config.yaml
arch: "transformer_decoder"
model: "autoregressive pixel model"
dataset: "capsule endoscopy frames (Kvasir-Capsule)"
train_examples: 42238
image_size: 16
horizontal_flip: true
levels_per_channel: 8
vocab_size: 513
width: 192
layers: 7
norm: "layernorm"
norm_position: "pre"
hidden_act: "gelu"
mlp_ratio: 6
head_dim: 64
fused_qkv: false
bias: "qkv"
qk_norm: false
layer_scale_init: 0.1
parallel_block: false
inner_norm: false
drop_path: 0.05
positions: "learned"
tie_word_embeddings: false
init: "trunc_normal_002"
residual_init: "none"
optimizer: "ademamix"
learning_rate: 0.00085
beta1: 0.85
beta2: 0.99
eps: 1e-08
beta3: 0.9995
alpha: 4
max_grad_norm: 0.5
max_steps: 25000
batch_size: 128
epochs: 75.8
lr_schedule: "step"
warmup_steps: 1250
weight_decay: 0.06
Rows from block 4, named by matrix and row number. Rows with one number belong to one neuron. Each number is 50 + 12 x the weight over its row's rms, rounded and kept within 0 to 99. All counts start at 0.
# fc1: MLP up (model.blocks.4.mlp.fc1.weight, 1152x192), inputs 96-191
# fc2: MLP down (model.blocks.4.mlp.fc2.weight, 192x1152, transposed), outputs 96-191
fc1.1021:39 54 30 26 75 48 53 44 43 40 56 42 52 27 49 54 25 55 34 55 64 31 54 25 39 55 53 42 64 58 55 52 49 27 47 41 28 32 51 45 49 20 35 69 46 62 43 48 62 43 53 29 49 59 77 64 57 45 51 38 61 52 64 70 46 51 64 70 51 70 54 46 40 57 50 64 51 50 52 75 37 38 36 65 56 39 45 46 45 37 54 32 40 43 53 53
fc2.1021:47 54 66 46 52 48 52 48 58 48 47 54 48 61 56 47 51 45 51 47 47 48 49 58 49 47 51 49 55 50 52 51 85 52 61 54 54 54 40 57 37 52 50 49 55 55 48 51 52 44 40 54 46 48 56 54 52 52 44 49 50 56 44 46 00 53 52 62 53 52 47 63 50 63 44 52 55 58 51 50 55 51 60 40 48 53 79 48 49 47 51 52 55 53 46 00
fc1.1022:61 46 47 57 52 29 37 38 51 48 53 45 17 58 65 59 73 61 46 39 42 39 19 66 42 60 45 52 34 46 44 48 64 84 47 48 50 44 43 60 60 50 62 56 51 40 31 53 56 57 57 67 52 43 51 41 66 50 46 47 53 55 53 57 59 72 73 38 66 75 56 32 40 52 70 45 41 29 46 28 30 59 30 69 57 49 48 43 40 30 55 54 66 54 70 52
fc2.1022:47 41 69 49 39 60 34 51 37 42 52 59 60 73 48 45 43 44 61 52 53 47 61 51 59 47 49 44 44 58 41 56 76 42 68 53 75 51 47 53 18 64 51 43 59 52 46 45 34 41 41 36 38 51 59 55 52 42 49 53 51 47 72 51 01 61 57 60 49 52 47 48 49 46 42 46 55 54 50 48 52 69 51 49 51 51 74 49 55 54 48 43 59 67 40 00
fc1.1023:50 61 45 59 58 63 41 67 43 56 55 32 49 57 65 45 48 57 67 35 54 55 47 51 59 53 34 55 38 56 62 51 42 67 65 47 24 53 31 43 52 31 43 67 43 75 43 76 60 63 44 46 35 40 53 70 34 34 48 48 19 43 51 45 68 49 61 63 57 48 51 47 45 24 60 47 69 50 59 58 57 41 34 62 51 72 62 32 67 59 44 66 53 45 44 51
fc2.1023:54 56 38 55 44 56 47 55 52 49 51 44 51 39 61 43 51 40 49 55 45 46 50 50 56 46 49 62 62 44 46 54 23 54 48 49 64 58 37 51 59 41 70 46 54 54 44 53 38 49 55 49 37 52 46 47 44 56 35 45 35 53 38 62 76 39 49 51 46 49 49 42 37 50 54 47 55 48 55 60 49 57 36 46 47 49 73 42 50 51 57 55 56 52 50 99
fc1.1024:63 44 33 43 87 51 41 38 42 43 39 54 44 34 38 44 77 70 45 57 67 38 42 61 50 36 44 79 49 48 47 41 44 45 34 63 49 44 41 43 57 68 74 72 69 52 39 39 51 59 42 38 61 62 43 71 33 42 49 46 40 44 48 51 41 48 40 69 44 51 50 42 53 49 52 47 46 48 64 34 62 19 73 33 20 54 64 44 58 81 42 35 59 62 48 47
fc2.1024:50 45 42 61 58 49 43 50 51 52 48 44 31 78 49 44 50 48 54 45 52 53 57 52 55 48 51 52 51 48 43 59 69 56 43 57 66 57 50 58 42 61 59 49 51 58 57 58 45 46 46 43 57 52 56 54 52 51 44 55 46 48 55 40 00 48 47 49 53 53 55 45 48 51 46 52 50 59 51 47 48 45 56 45 52 53 82 56 50 47 50 52 49 47 43 01
fc1.1025:68 54 35 56 44 70 56 57 50 46 58 50 54 63 48 45 53 51 68 49 68 29 42 56 60 53 56 29 47 68 39 72 50 58 54 71 34 42 20 60 54 33 59 54 43 41 27 50 48 39 77 63 59 40 41 45 44 52 61 52 61 56 42 73 47 57 46 40 55 30 51 64 59 44 27 64 57 59 56 72 38 34 55 32 63 51 55 41 47 38 47 62 55 36 42 64
fc2.1025:42 55 51 50 38 41 38 45 59 61 47 51 55 44 48 50 43 51 54 47 48 52 54 52 44 40 48 46 55 48 46 37 78 46 54 56 56 60 44 50 40 52 51 56 52 45 54 47 41 57 46 52 54 36 61 67 43 50 47 64 50 45 58 46 00 58 44 61 60 47 54 38 52 62 58 56 58 58 54 41 43 35 44 55 52 40 78 51 56 57 46 59 48 59 42 56
fc1.1026:55 54 29 51 60 37 21 50 53 61 48 39 40 50 71 61 33 41 58 47 60 58 84 52 47 45 55 57 35 77 48 62 53 57 41 45 48 56 27 61 56 29 35 58 55 62 40 57 51 51 48 55 45 50 45 45 34 58 68 63 51 65 45 41 52 49 47 59 48 48 53 36 42 42 48 45 69 29 42 39 73 74 54 56 60 57 50 31 53 50 61 58 40 62 35 41
fc2.1026:50 53 54 44 55 57 57 42 46 39 49 47 55 47 46 50 53 46 39 47 45 39 51 44 48 52 54 45 65 46 54 54 29 53 41 29 42 38 54 43 55 58 48 50 51 57 58 63 55 40 53 33 51 38 49 52 50 57 55 41 56 49 50 42 99 55 58 58 53 60 58 47 55 55 58 58 35 51 48 49 44 59 58 58 48 50 99 51 47 66 53 50 54 35 56 99
fc1.1027:36 70 63 68 62 64 62 45 57 68 54 33 60 47 46 42 50 43 55 37 50 42 47 61 65 31 39 43 50 48 51 49 35 66 50 50 49 41 61 28 57 39 48 56 27 73 67 45 61 49 67 77 55 53 26 63 58 63 54 81 61 48 39 52 64 44 57 60 54 64 55 39 63 44 39 60 57 59 51 71 52 37 61 48 52 48 44 54 52 58 46 28 39 41 40 62
fc2.1027:64 51 54 50 52 54 51 53 46 58 53 41 49 59 48 52 59 52 51 41 45 57 48 50 53 56 53 53 48 47 52 45 64 49 56 53 51 55 49 49 44 46 54 53 56 50 49 43 41 48 46 42 54 58 53 43 44 58 45 56 46 48 36 55 00 56 45 51 48 48 47 56 50 56 52 53 48 59 47 43 52 56 50 47 48 48 62 48 43 50 53 54 46 47 50 00
fc1.1028:51 46 64 71 62 45 52 45 64 60 55 65 53 48 24 64 47 61 44 53 53 62 46 45 49 65 46 37 20 40 54 35 39 39 23 60 29 49 55 47 41 33 35 38 32 56 54 51 48 27 51 59 47 34 62 56 38 53 50 49 57 58 33 66 60 52 59 27 50 49 60 55 48 48 48 51 61 59 37 60 59 41 44 36 55 60 61 21 65 44 66 44 58 37 54 60
fc2.1028:35 60 37 33 46 48 49 45 53 36 37 57 47 70 58 62 47 53 40 48 46 36 64 53 51 66 67 50 46 54 54 45 23 57 40 46 54 39 47 35 62 49 62 42 39 45 53 50 45 39 42 52 65 59 43 45 35 45 46 38 53 76 56 47 65 42 57 47 72 45 66 60 32 53 43 38 45 36 54 35 56 56 57 55 39 48 50 67 32 46 50 37 47 59 49 99
fc1.1029:51 62 34 58 63 35 48 40 49 45 45 45 56 40 36 48 42 50 50 28 44 62 56 40 49 51 48 57 77 54 31 64 30 64 48 54 37 65 63 60 48 46 56 61 51 39 40 58 49 64 49 41 63 66 67 42 43 44 48 38 59 26 53 52 56 76 30 41 58 52 60 42 39 61 64 65 56 46 49 22 52 58 59 48 45 42 55 42 52 42 48 37 36 48 53 75
fc2.1029:55 49 43 52 43 45 49 49 52 42 45 48 48 56 52 45 51 47 56 56 45 61 51 61 55 43 48 47 58 55 48 49 33 43 56 59 53 57 41 44 48 45 45 47 56 53 56 49 52 59 43 56 45 55 49 45 53 57 53 46 47 55 50 60 67 51 60 53 54 62 45 57 50 42 46 50 54 53 50 51 53 57 48 42 56 44 35 47 51 63 53 43 50 61 40 90
fc1.1030:26 73 19 60 56 39 54 53 55 60 49 40 53 47 48 66 45 58 54 49 69 41 52 39 59 64 62 58 48 44 50 40 42 49 39 53 46 41 54 33 62 50 45 32 42 52 66 51 56 61 38 56 42 50 52 48 60 43 57 64 32 45 71 64 51 57 68 14 49 38 60 52 47 31 44 55 51 60 65 63 41 49 51 48 49 44 52 63 23 41 60 61 60 45 47 55
fc2.1030:49 47 53 62 57 62 54 52 45 53 62 41 45 63 59 43 55 46 49 36 62 62 34 38 60 45 44 49 52 47 59 54 73 44 49 53 55 56 54 57 37 53 64 51 59 55 42 44 37 46 40 52 62 47 58 42 41 57 40 57 45 55 37 56 00 50 52 60 50 52 58 63 60 54 48 39 50 50 35 40 51 54 46 51 43 46 91 45 47 55 49 41 53 53 59 00
fc1.1031:68 54 61 67 46 58 54 48 61 63 55 69 27 62 54 47 54 63 77 44 61 45 36 64 65 48 65 45 44 57 37 53 37 62 47 29 26 56 65 58 80 51 29 38 42 70 63 48 50 57 50 59 54 56 47 40 55 37 44 60 35 36 41 61 59 59 51 38 49 49 40 44 37 29 55 32 68 53 60 52 48 34 38 32 50 46 51 34 36 36 74 56 62 45 55 65
fc2.1031:49 54 35 53 45 69 45 58 41 68 47 45 25 72 33 25 71 31 58 41 62 56 40 44 69 58 55 59 63 43 49 57 56 50 53 55 41 60 63 48 44 69 39 65 52 49 40 59 65 46 54 36 46 50 59 45 57 44 51 48 50 57 49 33 26 62 51 60 49 57 69 40 57 61 50 44 41 45 44 42 60 40 55 56 45 47 24 49 54 47 42 47 53 55 43 00
fc1.1032:37 50 45 77 41 60 61 51 69 66 51 66 54 44 64 33 41 57 20 48 61 56 55 71 55 14 50 62 42 70 38 40 43 54 26 55 56 54 48 49 59 54 45 58 47 51 34 53 44 60 72 53 74 71 37 53 37 61 44 53 45 42 35 58 57 09 52 40 67 53 68 48 55 51 38 32 38 38 62 66 57 39 44 59 49 46 78 40 43 45 31 37 44 59 45 67
fc2.1032:36 65 32 48 38 51 43 38 43 38 51 51 47 29 65 47 50 43 47 50 42 43 66 51 32 47 48 44 66 58 65 39 00 60 46 44 46 50 59 42 74 41 46 48 48 46 43 54 55 41 61 48 57 45 48 41 62 63 47 48 34 38 70 59 73 57 59 60 58 49 48 58 47 56 45 55 41 39 50 54 54 47 41 52 52 33 42 52 54 72 52 41 32 48 43 99
fc1.1033:70 67 40 52 67 72 42 54 44 30 58 42 38 45 35 60 40 38 40 47 64 76 42 46 68 50 37 57 62 83 56 39 44 68 57 55 51 39 56 38 40 36 56 56 49 70 35 55 49 46 50 52 50 43 42 41 55 52 47 43 49 38 49 59 70 67 68 44 40 61 54 33 67 57 41 32 58 24 69 55 58 50 44 56 28 56 43 31 73 67 49 39 29 38 55 53
fc2.1033:63 49 53 44 51 46 49 66 50 58 33 48 55 49 67 47 54 52 60 39 57 46 50 37 43 41 55 56 36 48 70 47 59 50 60 45 43 59 59 51 49 45 50 46 52 49 59 42 35 39 56 44 47 57 56 54 44 61 63 53 54 63 52 66 12 44 47 60 46 62 59 54 56 45 52 46 54 48 59 47 58 55 39 37 62 40 22 55 50 74 58 49 50 42 38 49
fc1.1034:63 52 39 62 72 40 51 72 79 51 38 54 62 66 29 68 46 46 59 52 46 60 50 53 56 50 57 59 59 87 53 42 26 49 49 45 52 29 59 43 43 48 42 54 62 24 39 52 33 32 34 51 49 37 45 45 53 33 70 47 57 73 51 59 42 44 59 47 70 32 40 28 46 40 51 26 29 63 49 58 78 56 68 49 46 38 56 44 56 54 55 40 38 52 56 52
fc2.1034:45 34 58 53 60 54 47 50 46 51 51 52 65 32 57 59 61 48 45 40 44 51 48 42 36 51 41 46 45 51 54 61 41 39 59 43 48 53 59 50 45 36 50 47 50 45 47 39 45 45 52 43 45 57 52 60 46 62 55 42 49 47 51 56 89 41 42 54 58 40 54 58 48 59 53 48 58 58 52 44 43 58 44 57 47 53 99 46 43 43 42 43 51 42 56 99
fc1.1035:37 56 24 62 64 60 62 70 64 38 36 31 42 53 43 48 56 37 72 57 63 43 59 72 55 38 32 52 54 72 53 66 35 39 37 33 38 50 50 64 57 66 51 49 39 33 54 51 29 48 71 55 54 54 44 75 37 41 45 61 52 53 41 58 52 57 47 53 56 43 63 50 35 55 48 39 44 56 33 31 42 54 40 52 52 43 53 57 18 46 50 40 58 47 46 44
fc2.1035:67 43 59 47 54 46 35 44 46 61 50 38 43 68 54 48 50 63 51 52 47 57 24 46 56 49 49 53 37 51 52 52 57 61 36 60 48 43 48 60 53 61 67 38 48 41 42 57 48 47 68 54 61 46 33 58 53 53 52 59 63 44 44 50 00 50 39 59 55 50 42 37 55 38 50 55 46 43 47 38 57 76 52 56 49 44 00 50 67 35 42 45 55 60 38 44
fc1.1036:44 61 52 61 63 44 55 52 80 49 50 72 40 27 17 43 42 45 52 53 42 59 44 55 40 38 55 52 62 45 58 43 46 50 52 23 39 31 60 47 53 46 53 43 47 75 52 44 47 38 51 43 78 52 70 25 64 33 46 50 61 34 40 38 45 57 55 26 77 41 53 45 51 42 44 59 35 46 65 40 50 53 58 66 53 62 55 51 56 52 40 37 73 42 60 59
fc2.1036:59 53 56 62 30 51 64 59 38 36 61 58 50 63 65 78 49 48 67 34 43 31 57 59 55 67 42 56 54 38 45 65 10 64 54 64 38 36 37 68 56 46 51 43 54 43 40 62 37 53 49 47 51 46 42 51 41 41 36 52 64 38 46 69 92 45 49 55 48 47 38 50 62 46 33 63 29 55 51 40 39 47 36 55 48 58 42 41 45 59 46 46 38 45 54 78