A small autoregressive pixel model, trained from scratch.
Model: 4.39M parameters, 16-pixel images, layers 7, activation gelu.
Training: 25000 steps, batches of 128.
Data: trained on capsule endoscopy frames (Kvasir-Capsule), 42238 training examples, 75.8 epochs.
Rows from block 3, named by matrix and row number. Rows with one number belong to one attention dimension. Each number is 500 + 40 x the weight over its row's rms, rounded and kept within 0 to 999. All counts start at 0. Numbers have three digits each. After the name is the row's rms in percent of the matrix's.
# v: attention value (model.blocks.3.attn.v.weight, 192x192), inputs 0-191
# proj: attention output (model.blocks.3.attn.proj.weight, 192x192, transposed), outputs 0-191
v.20 085:472535483465518429549491558478500526466479551536475541541590509593546481484537536475505464511457496514496508446583522525523527468521539548489456526505541562461463445393535556571484480485475561504482485471427467558537505493479601484508478488510529413526593486424552474487475482487546521457439488496459528471433567526543466507474503472539536563505522496497497584572462487565513409530494489496442453528480479498470466501526438508534517501532467509481482505497607496511537538566514460503488459460575496462476420486423520460505476505485506432476502517524467509509477449482438432512
proj.20 087:508538483551424507512513458528507517545535457580490416464494474509473516525515398426439457522568504517540540492429514521460456472474492471507500539517506411515512431585483482411495467553537470531531459531508553499489519492490460478487494534466487496518464561522492524447520511506423476432496457428544516496529480490425507543489489487514456435438512510568508473478484473397496519507492481452531470546505543554536518538455480486512431458514441506542551553486483498353525494495506508553456528543483518524526563457543544494504604540504529530537476516429537494542478513462497519409
v.21 085:500526529499565494502518571501492497392528516506476479484617477568531510472529493433494457473415498621499550515555523405467445497528506519504440461402461476472465536515492443509483553462498506571470549478460497490448448533575474423506432467511520528474482498526500480493515523437543539526526476519456484483572464513555463455505473546491466572486494476512506462522542490464480491469486479536461522534522483545563550530522419547470510494483568524464558514468450533500484566519537496506549445446560467521500448525504546531513508469621475560483495537471477515437500446472531551508
proj.21 088:481463520463446430487486475442456518571511508432549482469448501449494470475556468448414451488487527474457512514482523469524557539498473458497544529503519490541542505502562458504548499426532488496481458506510498483512451479454502473562482556475527490564511430486519496502438545564475522546503522535581505484503492517429498561490499496485562522486518566513473506529472529497473490514503463535527552498472503608501536502504614452437481555555457479531476453487445479549493509515466518525483509504501532491521564478564448485493420534425531502509491440510485497568506588518508383333
v.22 097:563539501504449470538469480527458494412499518537523473471434513483581519488540490450496476455494556429529451506568541495524490480493531471537499558520506516498490516522514507544521552578468488579576545495471457496498499496482551424505521464544503491576445604454555496499567554447610502570511486509456467519481481496463492481470521521522488502536508508461502486460429444490426487538507491524440439471477442502548506465525471554495530532561513442494501583448583489529482477512514412547536469517468495521499456505506487458519480571517475540534495493488490482364528385487548532477
proj.22 092:486547489528464440465532558485547491529469465482426497462565536465475441503473520527504529485489480595511500505383465517463448434509527511463440477530489443493508538552453515482499440452519520495459462503479575528455545559501456583490538500475502451503505459469489546504508570605456485558529500453572536517613445440413512535472505489576475509486579485552484571525558516494529505525521525476439520501492561508433541511473511483462509528462512467550425515554482485440484548556435543451479512486487513464579502534518520508474541513463547445532533509476548503564485519550506476468
v.23 095:469501507508463509500518429511476477431512521509505529550457520538510511441482520511534518473507566503516524520600436548547487468473413508462462520549515510463552540435585546503511456635531522527597529497436442414524511555553457465512499517443487445564512538468448527468538485477542506469508460486542527567430497490465509492475455534532515490485472495498485522442509413504505472497599492559472439510472472452507464426445503521509513503452519480514449501478483534508531453447567510525548520461456522475539438603559510564494487530502505412466534486453480538545546532483459478523
proj.23 091:481535492486523473537521536505589479567492557586494529412513465461501469567477522573487475508542426473461483578445453494467438515549470522523490477441486462547443471525419455471564526462481508472472484501520534594465545495439506534512486522593520497497520479461551512536469515494493451551479488497442486499506492497537493526522486498481489505554540531533562526485460516464486487523423497451477526468560543642384537484535473477448492523550505516519524523546474476422528508449415486467480488555533446533524533497481477395477518492516516627522494491534486506477503469531506527512
v.24 084:576512501547541478446425578479526476475452467508474505467376502477532509511455585452520546457550482454537438440542541472520568522491453483554445533499596429562487450458493476452469522512561485581486564490565497498555483423505520399516551453511487547491481481499519505442559450499467524614538517573506517472441454508464476496539521437510474520487508522475493477479466562500508460457563511437421496500523496539535511511544505541440497508548484481477494521489454474490527452505514506429497470465513481569458500521480485512419504586533453479509488494492545528477540524536509476500
proj.24 089:491535506497531496526490424451489547470492461481478537557543533438549488467517490472677518464509447534523503477517523511497538517503519521473439457528455495571567506485521520511506443472498541484464498562432507413494542485608486537422499558485512420446547500475514476591518561524556404464480509445513454466475482452555535483466447488570450516530550492589444464485496529516515537481486509556530479507501528444478461513430489474461531472457562458512493490501520503532514523492534560494510509495520538447530423525517490530519537420524501558541520504499389507504470537494520487464
v.25 086:506464511515476485516476434519460466514509452481562564534406491432525516505475519490486491462519590506526556570535463490507503515448462527496528492495541530495517465499516563526467382522573508516580515563544444481508433518555418479516503530471469506542504536447460552465564497489490509518562491499489526611562419466448513501540504516521448467537476478450417506480511497476514532540608501510466417480477509488513466525489560534521510488388544467503455574438492538491451490424490491566556521493481518536554545493539499567486511497446464463537470491448508503502578526515465501461
proj.25 084:464544528485563511514514530506551480531480533523482513430547493501497416547512504534570467541534463462501473440513496489506504503522544470527515463516480492549470530424411443532510613466426488479448481434479566537559585512432531536477510487560495520438499481532557525534461508546532455498437484494460538471424565542583420500441465478421500586533499540549590494529504461527470510501395517463521544512518498487418493460563528449506451521563482524476427454560525491474501507543472468519496489507509482476498469487433511457465505500520512543468565538510504521515476505576540534473
v.26 084:428506480496529512497477476501526507465505438487505557514434474546521500517457526481508570535505493470597475545401512512542549447534507485502489521519502558545542492524566558465519596478522581489509475536469584471441497464461515589494518514458508506480455501515527452552546533472532495533506487464476504498470519494505497525481438399477512592493499514473516513495421484551486512494515513512502538442478496517575507508510559407541504510563454547567452509533441510502575410454515570500502493535489375592484506512462500530403511575459490495425486487463511436520497533477477516496
proj.26 101:504496495474523484517518490510518491516516501468534514482525468501509555549470499543159506504474455548495498476569515508470475556483545513496433453483469463466521514429500530500480462503516463464476549479507461498525495481470506485491478531462502479446527523507492488476482510536482461499519541553524499521531482495588477481513486519507493441446520568481475486453503421428478496508519512498484487538520468387477482559523481534476566549463494473447528516496516527547491458476514497460546531494524562474484495516501508485529552480541529499478504518530537474466531449553487459528
v.27 085:469428516557435537562473485558517505515460514481523537525473484452526523539489526540480534488466546533446573514482500538490478489437479549550523532446517458452493486514466515485502540499523483579534504513504512488501460513558397511527534474477455441537507470428439507464455392539513506558483550468482478580498425530459536537560533466549480486495505523572535562476422524502474444504589479463544518499457545457498495529440572533521534466473477475533509592447469523497468520535530469530553445455357537501519584474566488481508491545493509496490510501511520548446495534486452414496
proj.27 087:580515489471515481507505549437540442515494485473486521448517559543473518511557521505695525571526462498500482514513478473534544471529544540453494445525477540560489516547465480497458478479434505431469471507486502506534512547487545543490481460511502489446502472496534539536506569475472514445508435518531531466544514496531482461402449532480516544504499550466524420516486498470530515428417522492537571453473507474476493512587522425553502526537515570501493433505503459473518470417514538491453529488577428529463471526428503473477508521576481555495571485520518495513552464490559555445
v.28 093:463521471476504457432497489459495556475487505508504491523553434601497478545492545537521544514510495480550501440398519527514513433579475541484463515580413553477474513471497502489462529486457554456523497504444527459547532487451499591511518519499495549499497516540504470501446520500487495486538526525493485453488543426530529471469478550493553484589500467521476437543523457454498521498464498488498478455525590487446421397464503432513525521519457536530480493504484568501526550494459525562546492471462544390505532630503548423485540470538548535457532475439477480555441494558523490494
proj.28 093:527517536448491495526446504611533510525436458493455542496463444510530477541474499534502522545518508492430503569521582503417448528428482496465506547434517449485520481505481531423456462543424485515465572508580533578466470481540524495441531475534491571520534498508516463488484509484505545496457546507516487465511489498497498515477590463455529457443498498510542553439546565507441461464521537509423500537480394571542515510511453479456492549499506433487550516523475448484512476465495494462467532513504494529548441405498476463527459483491476471477441478521485536476587514476501535356
v.29 088:516539524482462475412514491501527465611502514517482453459562553518505504567525469507501549549478532460495499502527518470495480523455482503495517459568504406582479584439517600505476484449507452447500540503533444522509491426555507469502472478514505521536415425493497513482493507525453491561509508495493494476519501463508508467471513515487553443498524480476480523521551409487534496492498488460501453475528505437500477540446486481559507485438494460462504519541472533467554553567438484464486561546529503471481433517501502496651533392589458557513483461531479563512505378503510492528
proj.29 091:520505517484497537565486480511495472427449497490490585485492483456611466453469531476688495490481491514501525504439539490480520458448502545535454469488483560547499458512549473538482504476550564488482515506513503527480478537528506518481491487565471514497509421485477482550514505437501539490496438547451504490480479504460513513534548434427391489543426448556468495512401539580512498481475530501415501476489496451508488504480600577515404444584452570481505546460478482531509497544480510510489499487542468525516509487548474526463465489494514458458496538481456503548461573504477468526
v.30 083:444509526441488541515505493518560570475501525514485506453476496555500495479469494473506452558438518547566487520517545481515504486516443551484493506486512433348564535535575502496524433510530478548513464543467483413516494495547450452534450557435495476480451521523469537517487474423495517513545454557529528525476466546551486522443492617527449507491506498495496555403531410572530513464514511511498490432480491599462466482414506474511497508527559461583478454472439527466521474488507529472481479488510539480514461594510464560453513498526506529549510472473462457568518512432538497493
proj.30 080:509524508500548480463486506498445525508500559526537534528495429431522467497495516553526556532526455460455600548483463482507491511538421607472497500508480530552457522480456464405506492446512543495535530490469578518544516481464485581530600493541450477537571432491525460514490481577476466553489542524391479460552536543487547567507493472516497500503456526476471530574522521464425502524431429496531497511501463459456523485525525486480533543541447447472565560532521488525493470487486461491526502453544427486527570464492453428450482551552539530495474505541509557495538518483449406503
v.31 094:471565520485517488493509485502625487458440507509471512494528417481531497525409438490492460562448537437479445519509507422542540517503519539488565470500505424528524530441506519519528447520419440486495455518506499456561449555477500465530519506493487614519500565548459533504419481547518478590465497472470524524492511582473481507490517484519430489517540521486584457457460505524485452557442483519521489502477502541461493480463473509463534469571556430541456566490541541476497532491553474515505552509464529492437527584483573468634536489489527525492499517494467502458502472437514460497
proj.31 096:541457449483541498503478459517446504462434537505408492561523542501578513471502489581599506518529458509489506529446468476433516496474538480481502533576489531485483499544476465499472545531541581447545512520520553490511496491479527610428563442528551411480510465447478499501540525423524504544508463488525521428508494465441505517509503509487494486394464498448473491526580580560547543560498487497527533493518440529483541533492548462521490481393450490494469471501500506556540525487478523529450427454579520520558473488568434455424550510507564494477518497504503477495483476520489418491
v.32 091:455546466472540481516476483511543519466477596512469504489572490538492500481522480493531527531493439521503446482504566449491471499562524445453501476539401524527540477431518448491526602502485469541483507505438523516516558504446494515460489466494556538478519499573482478553408531502507488465399472470534509474472573571578442484504475506473534555525518507505557479529482488494499487495383494503526576525494422405515523495479485457454442510554435572499560420575505463530506501516502537420458506493557484458468471525496555487498461457550538519419523472505460540539434488489525484546
proj.32 088:523477516519479470488509452460456526528488447446526431543436524481514567490507516505442449464467468503458563501488442490477500549490465505545515516470567450472519473540562532491499425490560491494527558512583469505475389460547480439573455522535474445521479482436434477457573453465515526556584490472513486548533484489449585506510506521555474424499503490453454500462540514504529499511588474463466505453499484549539475557479534566479565468444489457506497568394433515494504532472495491487536498534485537536576537478534429512521492480488463506550425476507538424459542445476502480433
v.33 093:547493504552513528519480540480456503548497495494528475474528513464481483600477528530482492468477490519404556433527529545521491470520474518480541496467494449588428531523441521491498497447539498503486557511515529497550462436556472599527508487502497455536498383469506478454463457562425476514471527561482517535572555447529539477543459444538494535552504523445507427493489533472469501549506475487501506481484525450536552465507515470504465490457450451469579555549510513482525561559496402574548510492405517500498583434456465526549471478565522494450502545493498536463396449466481468498
proj.33 087:512496486483471519508531481488487489521516492463407537438474561524436569408601443463510534491474522518445513496514548462511464538429511435514503484536585559471554525507470431455478514509479477422450442502464449566458508571501481465476465504521527522525471529568553519533507546394551495466442427496524527504461453520459487509459532475461439461441462465562525514501460522482590507492500517538507508464479475483502520547484492496551508537561529552468445419459516550470459489452513493533507542460556526542472450573493513428504515482504440524548555540549477537507546549540527586507
v.34 087:477418474541465477559543508560490518520481445483500448415414499449448491492540474525511550524514468575549470513484525546391549510532501483459552465559501473501483419527498455481486507465511502527404496537596554486493471515508541513506459554515462515441496535543450507470499508486534518440581428536528484492541496470415519472547467506476474477480498527416532546436528526535475487526524528551501512480549456506512500548531498540500487480466455577543550429482450554494492542448499488513471462485531505506515491511543498641426483497472451537596468508524572556485542483484473465453
proj.34 079:445462433522536487422509532466461534517529507521549477485518507590446530452449598461442512485537477443510493516487456470563529458494549443562477470464573477478511576427522555519494452521523544483473463475481417526521552424503527512540529539500504525505564529525562423476474518543462476480524559512402477522491522560522482482551474539497531556569431503533502482542526435523451517509492473518572486459451498557465469477457482490486519466535551485442447522522484517533528467529555449464481479567517540544610444472442539481546467525547485446436530494500560480486523548490489448519
v.35 093:497526512539464555497594502508518478448484493498485565481510521534543474448480489398510519475551545515506481461475480464562507476509470440544434540552465551470564545480538518516439519573425547497473503470454454472464503527481476379494546482500515479621540550535492550474462467515558498485449454476503502540472562528451497470501505495565437558453496498473480431504504523399501467496485516490481468555497489422502548538489420551500497484507518502512484471456530534518539533460520540504514552485557497524467456556529481593423565596435544444553512492447489495514525503457469552521
proj.35 105:488462481482472490518497500522530514502455538560511488471498513510438531529540506578232470455527463495473450534475505501417481480526486485557522544491497439510456490504465559514563486490523555514499448530530471457537528503464510552504506493484487491430469491477529514495469558454458435535484512540555423488490493507490522501506489525497462516480563537520503569425513463540492493533527465520501512504536508590451493494460535497448531459467458446534533546504537478498484562531468438558554499504472464519534522549492464463571603523508479541477486496497488509520481474553548441427
v.36 096:523489495462434491523462402563475491496513478502504490468373531473455513524555383529519531512449468586506443533539516569462488537408546470486518557462532484483480491512503509471511459585563409523524457496495483481512509550520522530505509494508479488511499582447458475529547545446502496446495450481496470533434531557545495480499505526500470494510516531488528496408445498507526461574531525586540515462465457503516555540444512517538545522506486471527562562431513468477501439535557493488473523519449551495507523466515473486583502492496432587510466507518503538422549401530548515483
proj.36 102:503538462501533513491536571474497501470458502524472484494532548535483507546453550438662590484462504487530539493418424467574515447524510500520439474561486486435488519525523506572484491464501460470448492487446483521452521544495453504538537480531506458514455441468510523515484495582501543514608537466486570521546455476478465507477531479498490502546468488485468529580548497474465507480470447467478523451517519389480492485508471495511488463554580469505496496502552510536487492525509522478499431532500412543532568573511500461455538501474492481527506535483558481525542524485485479664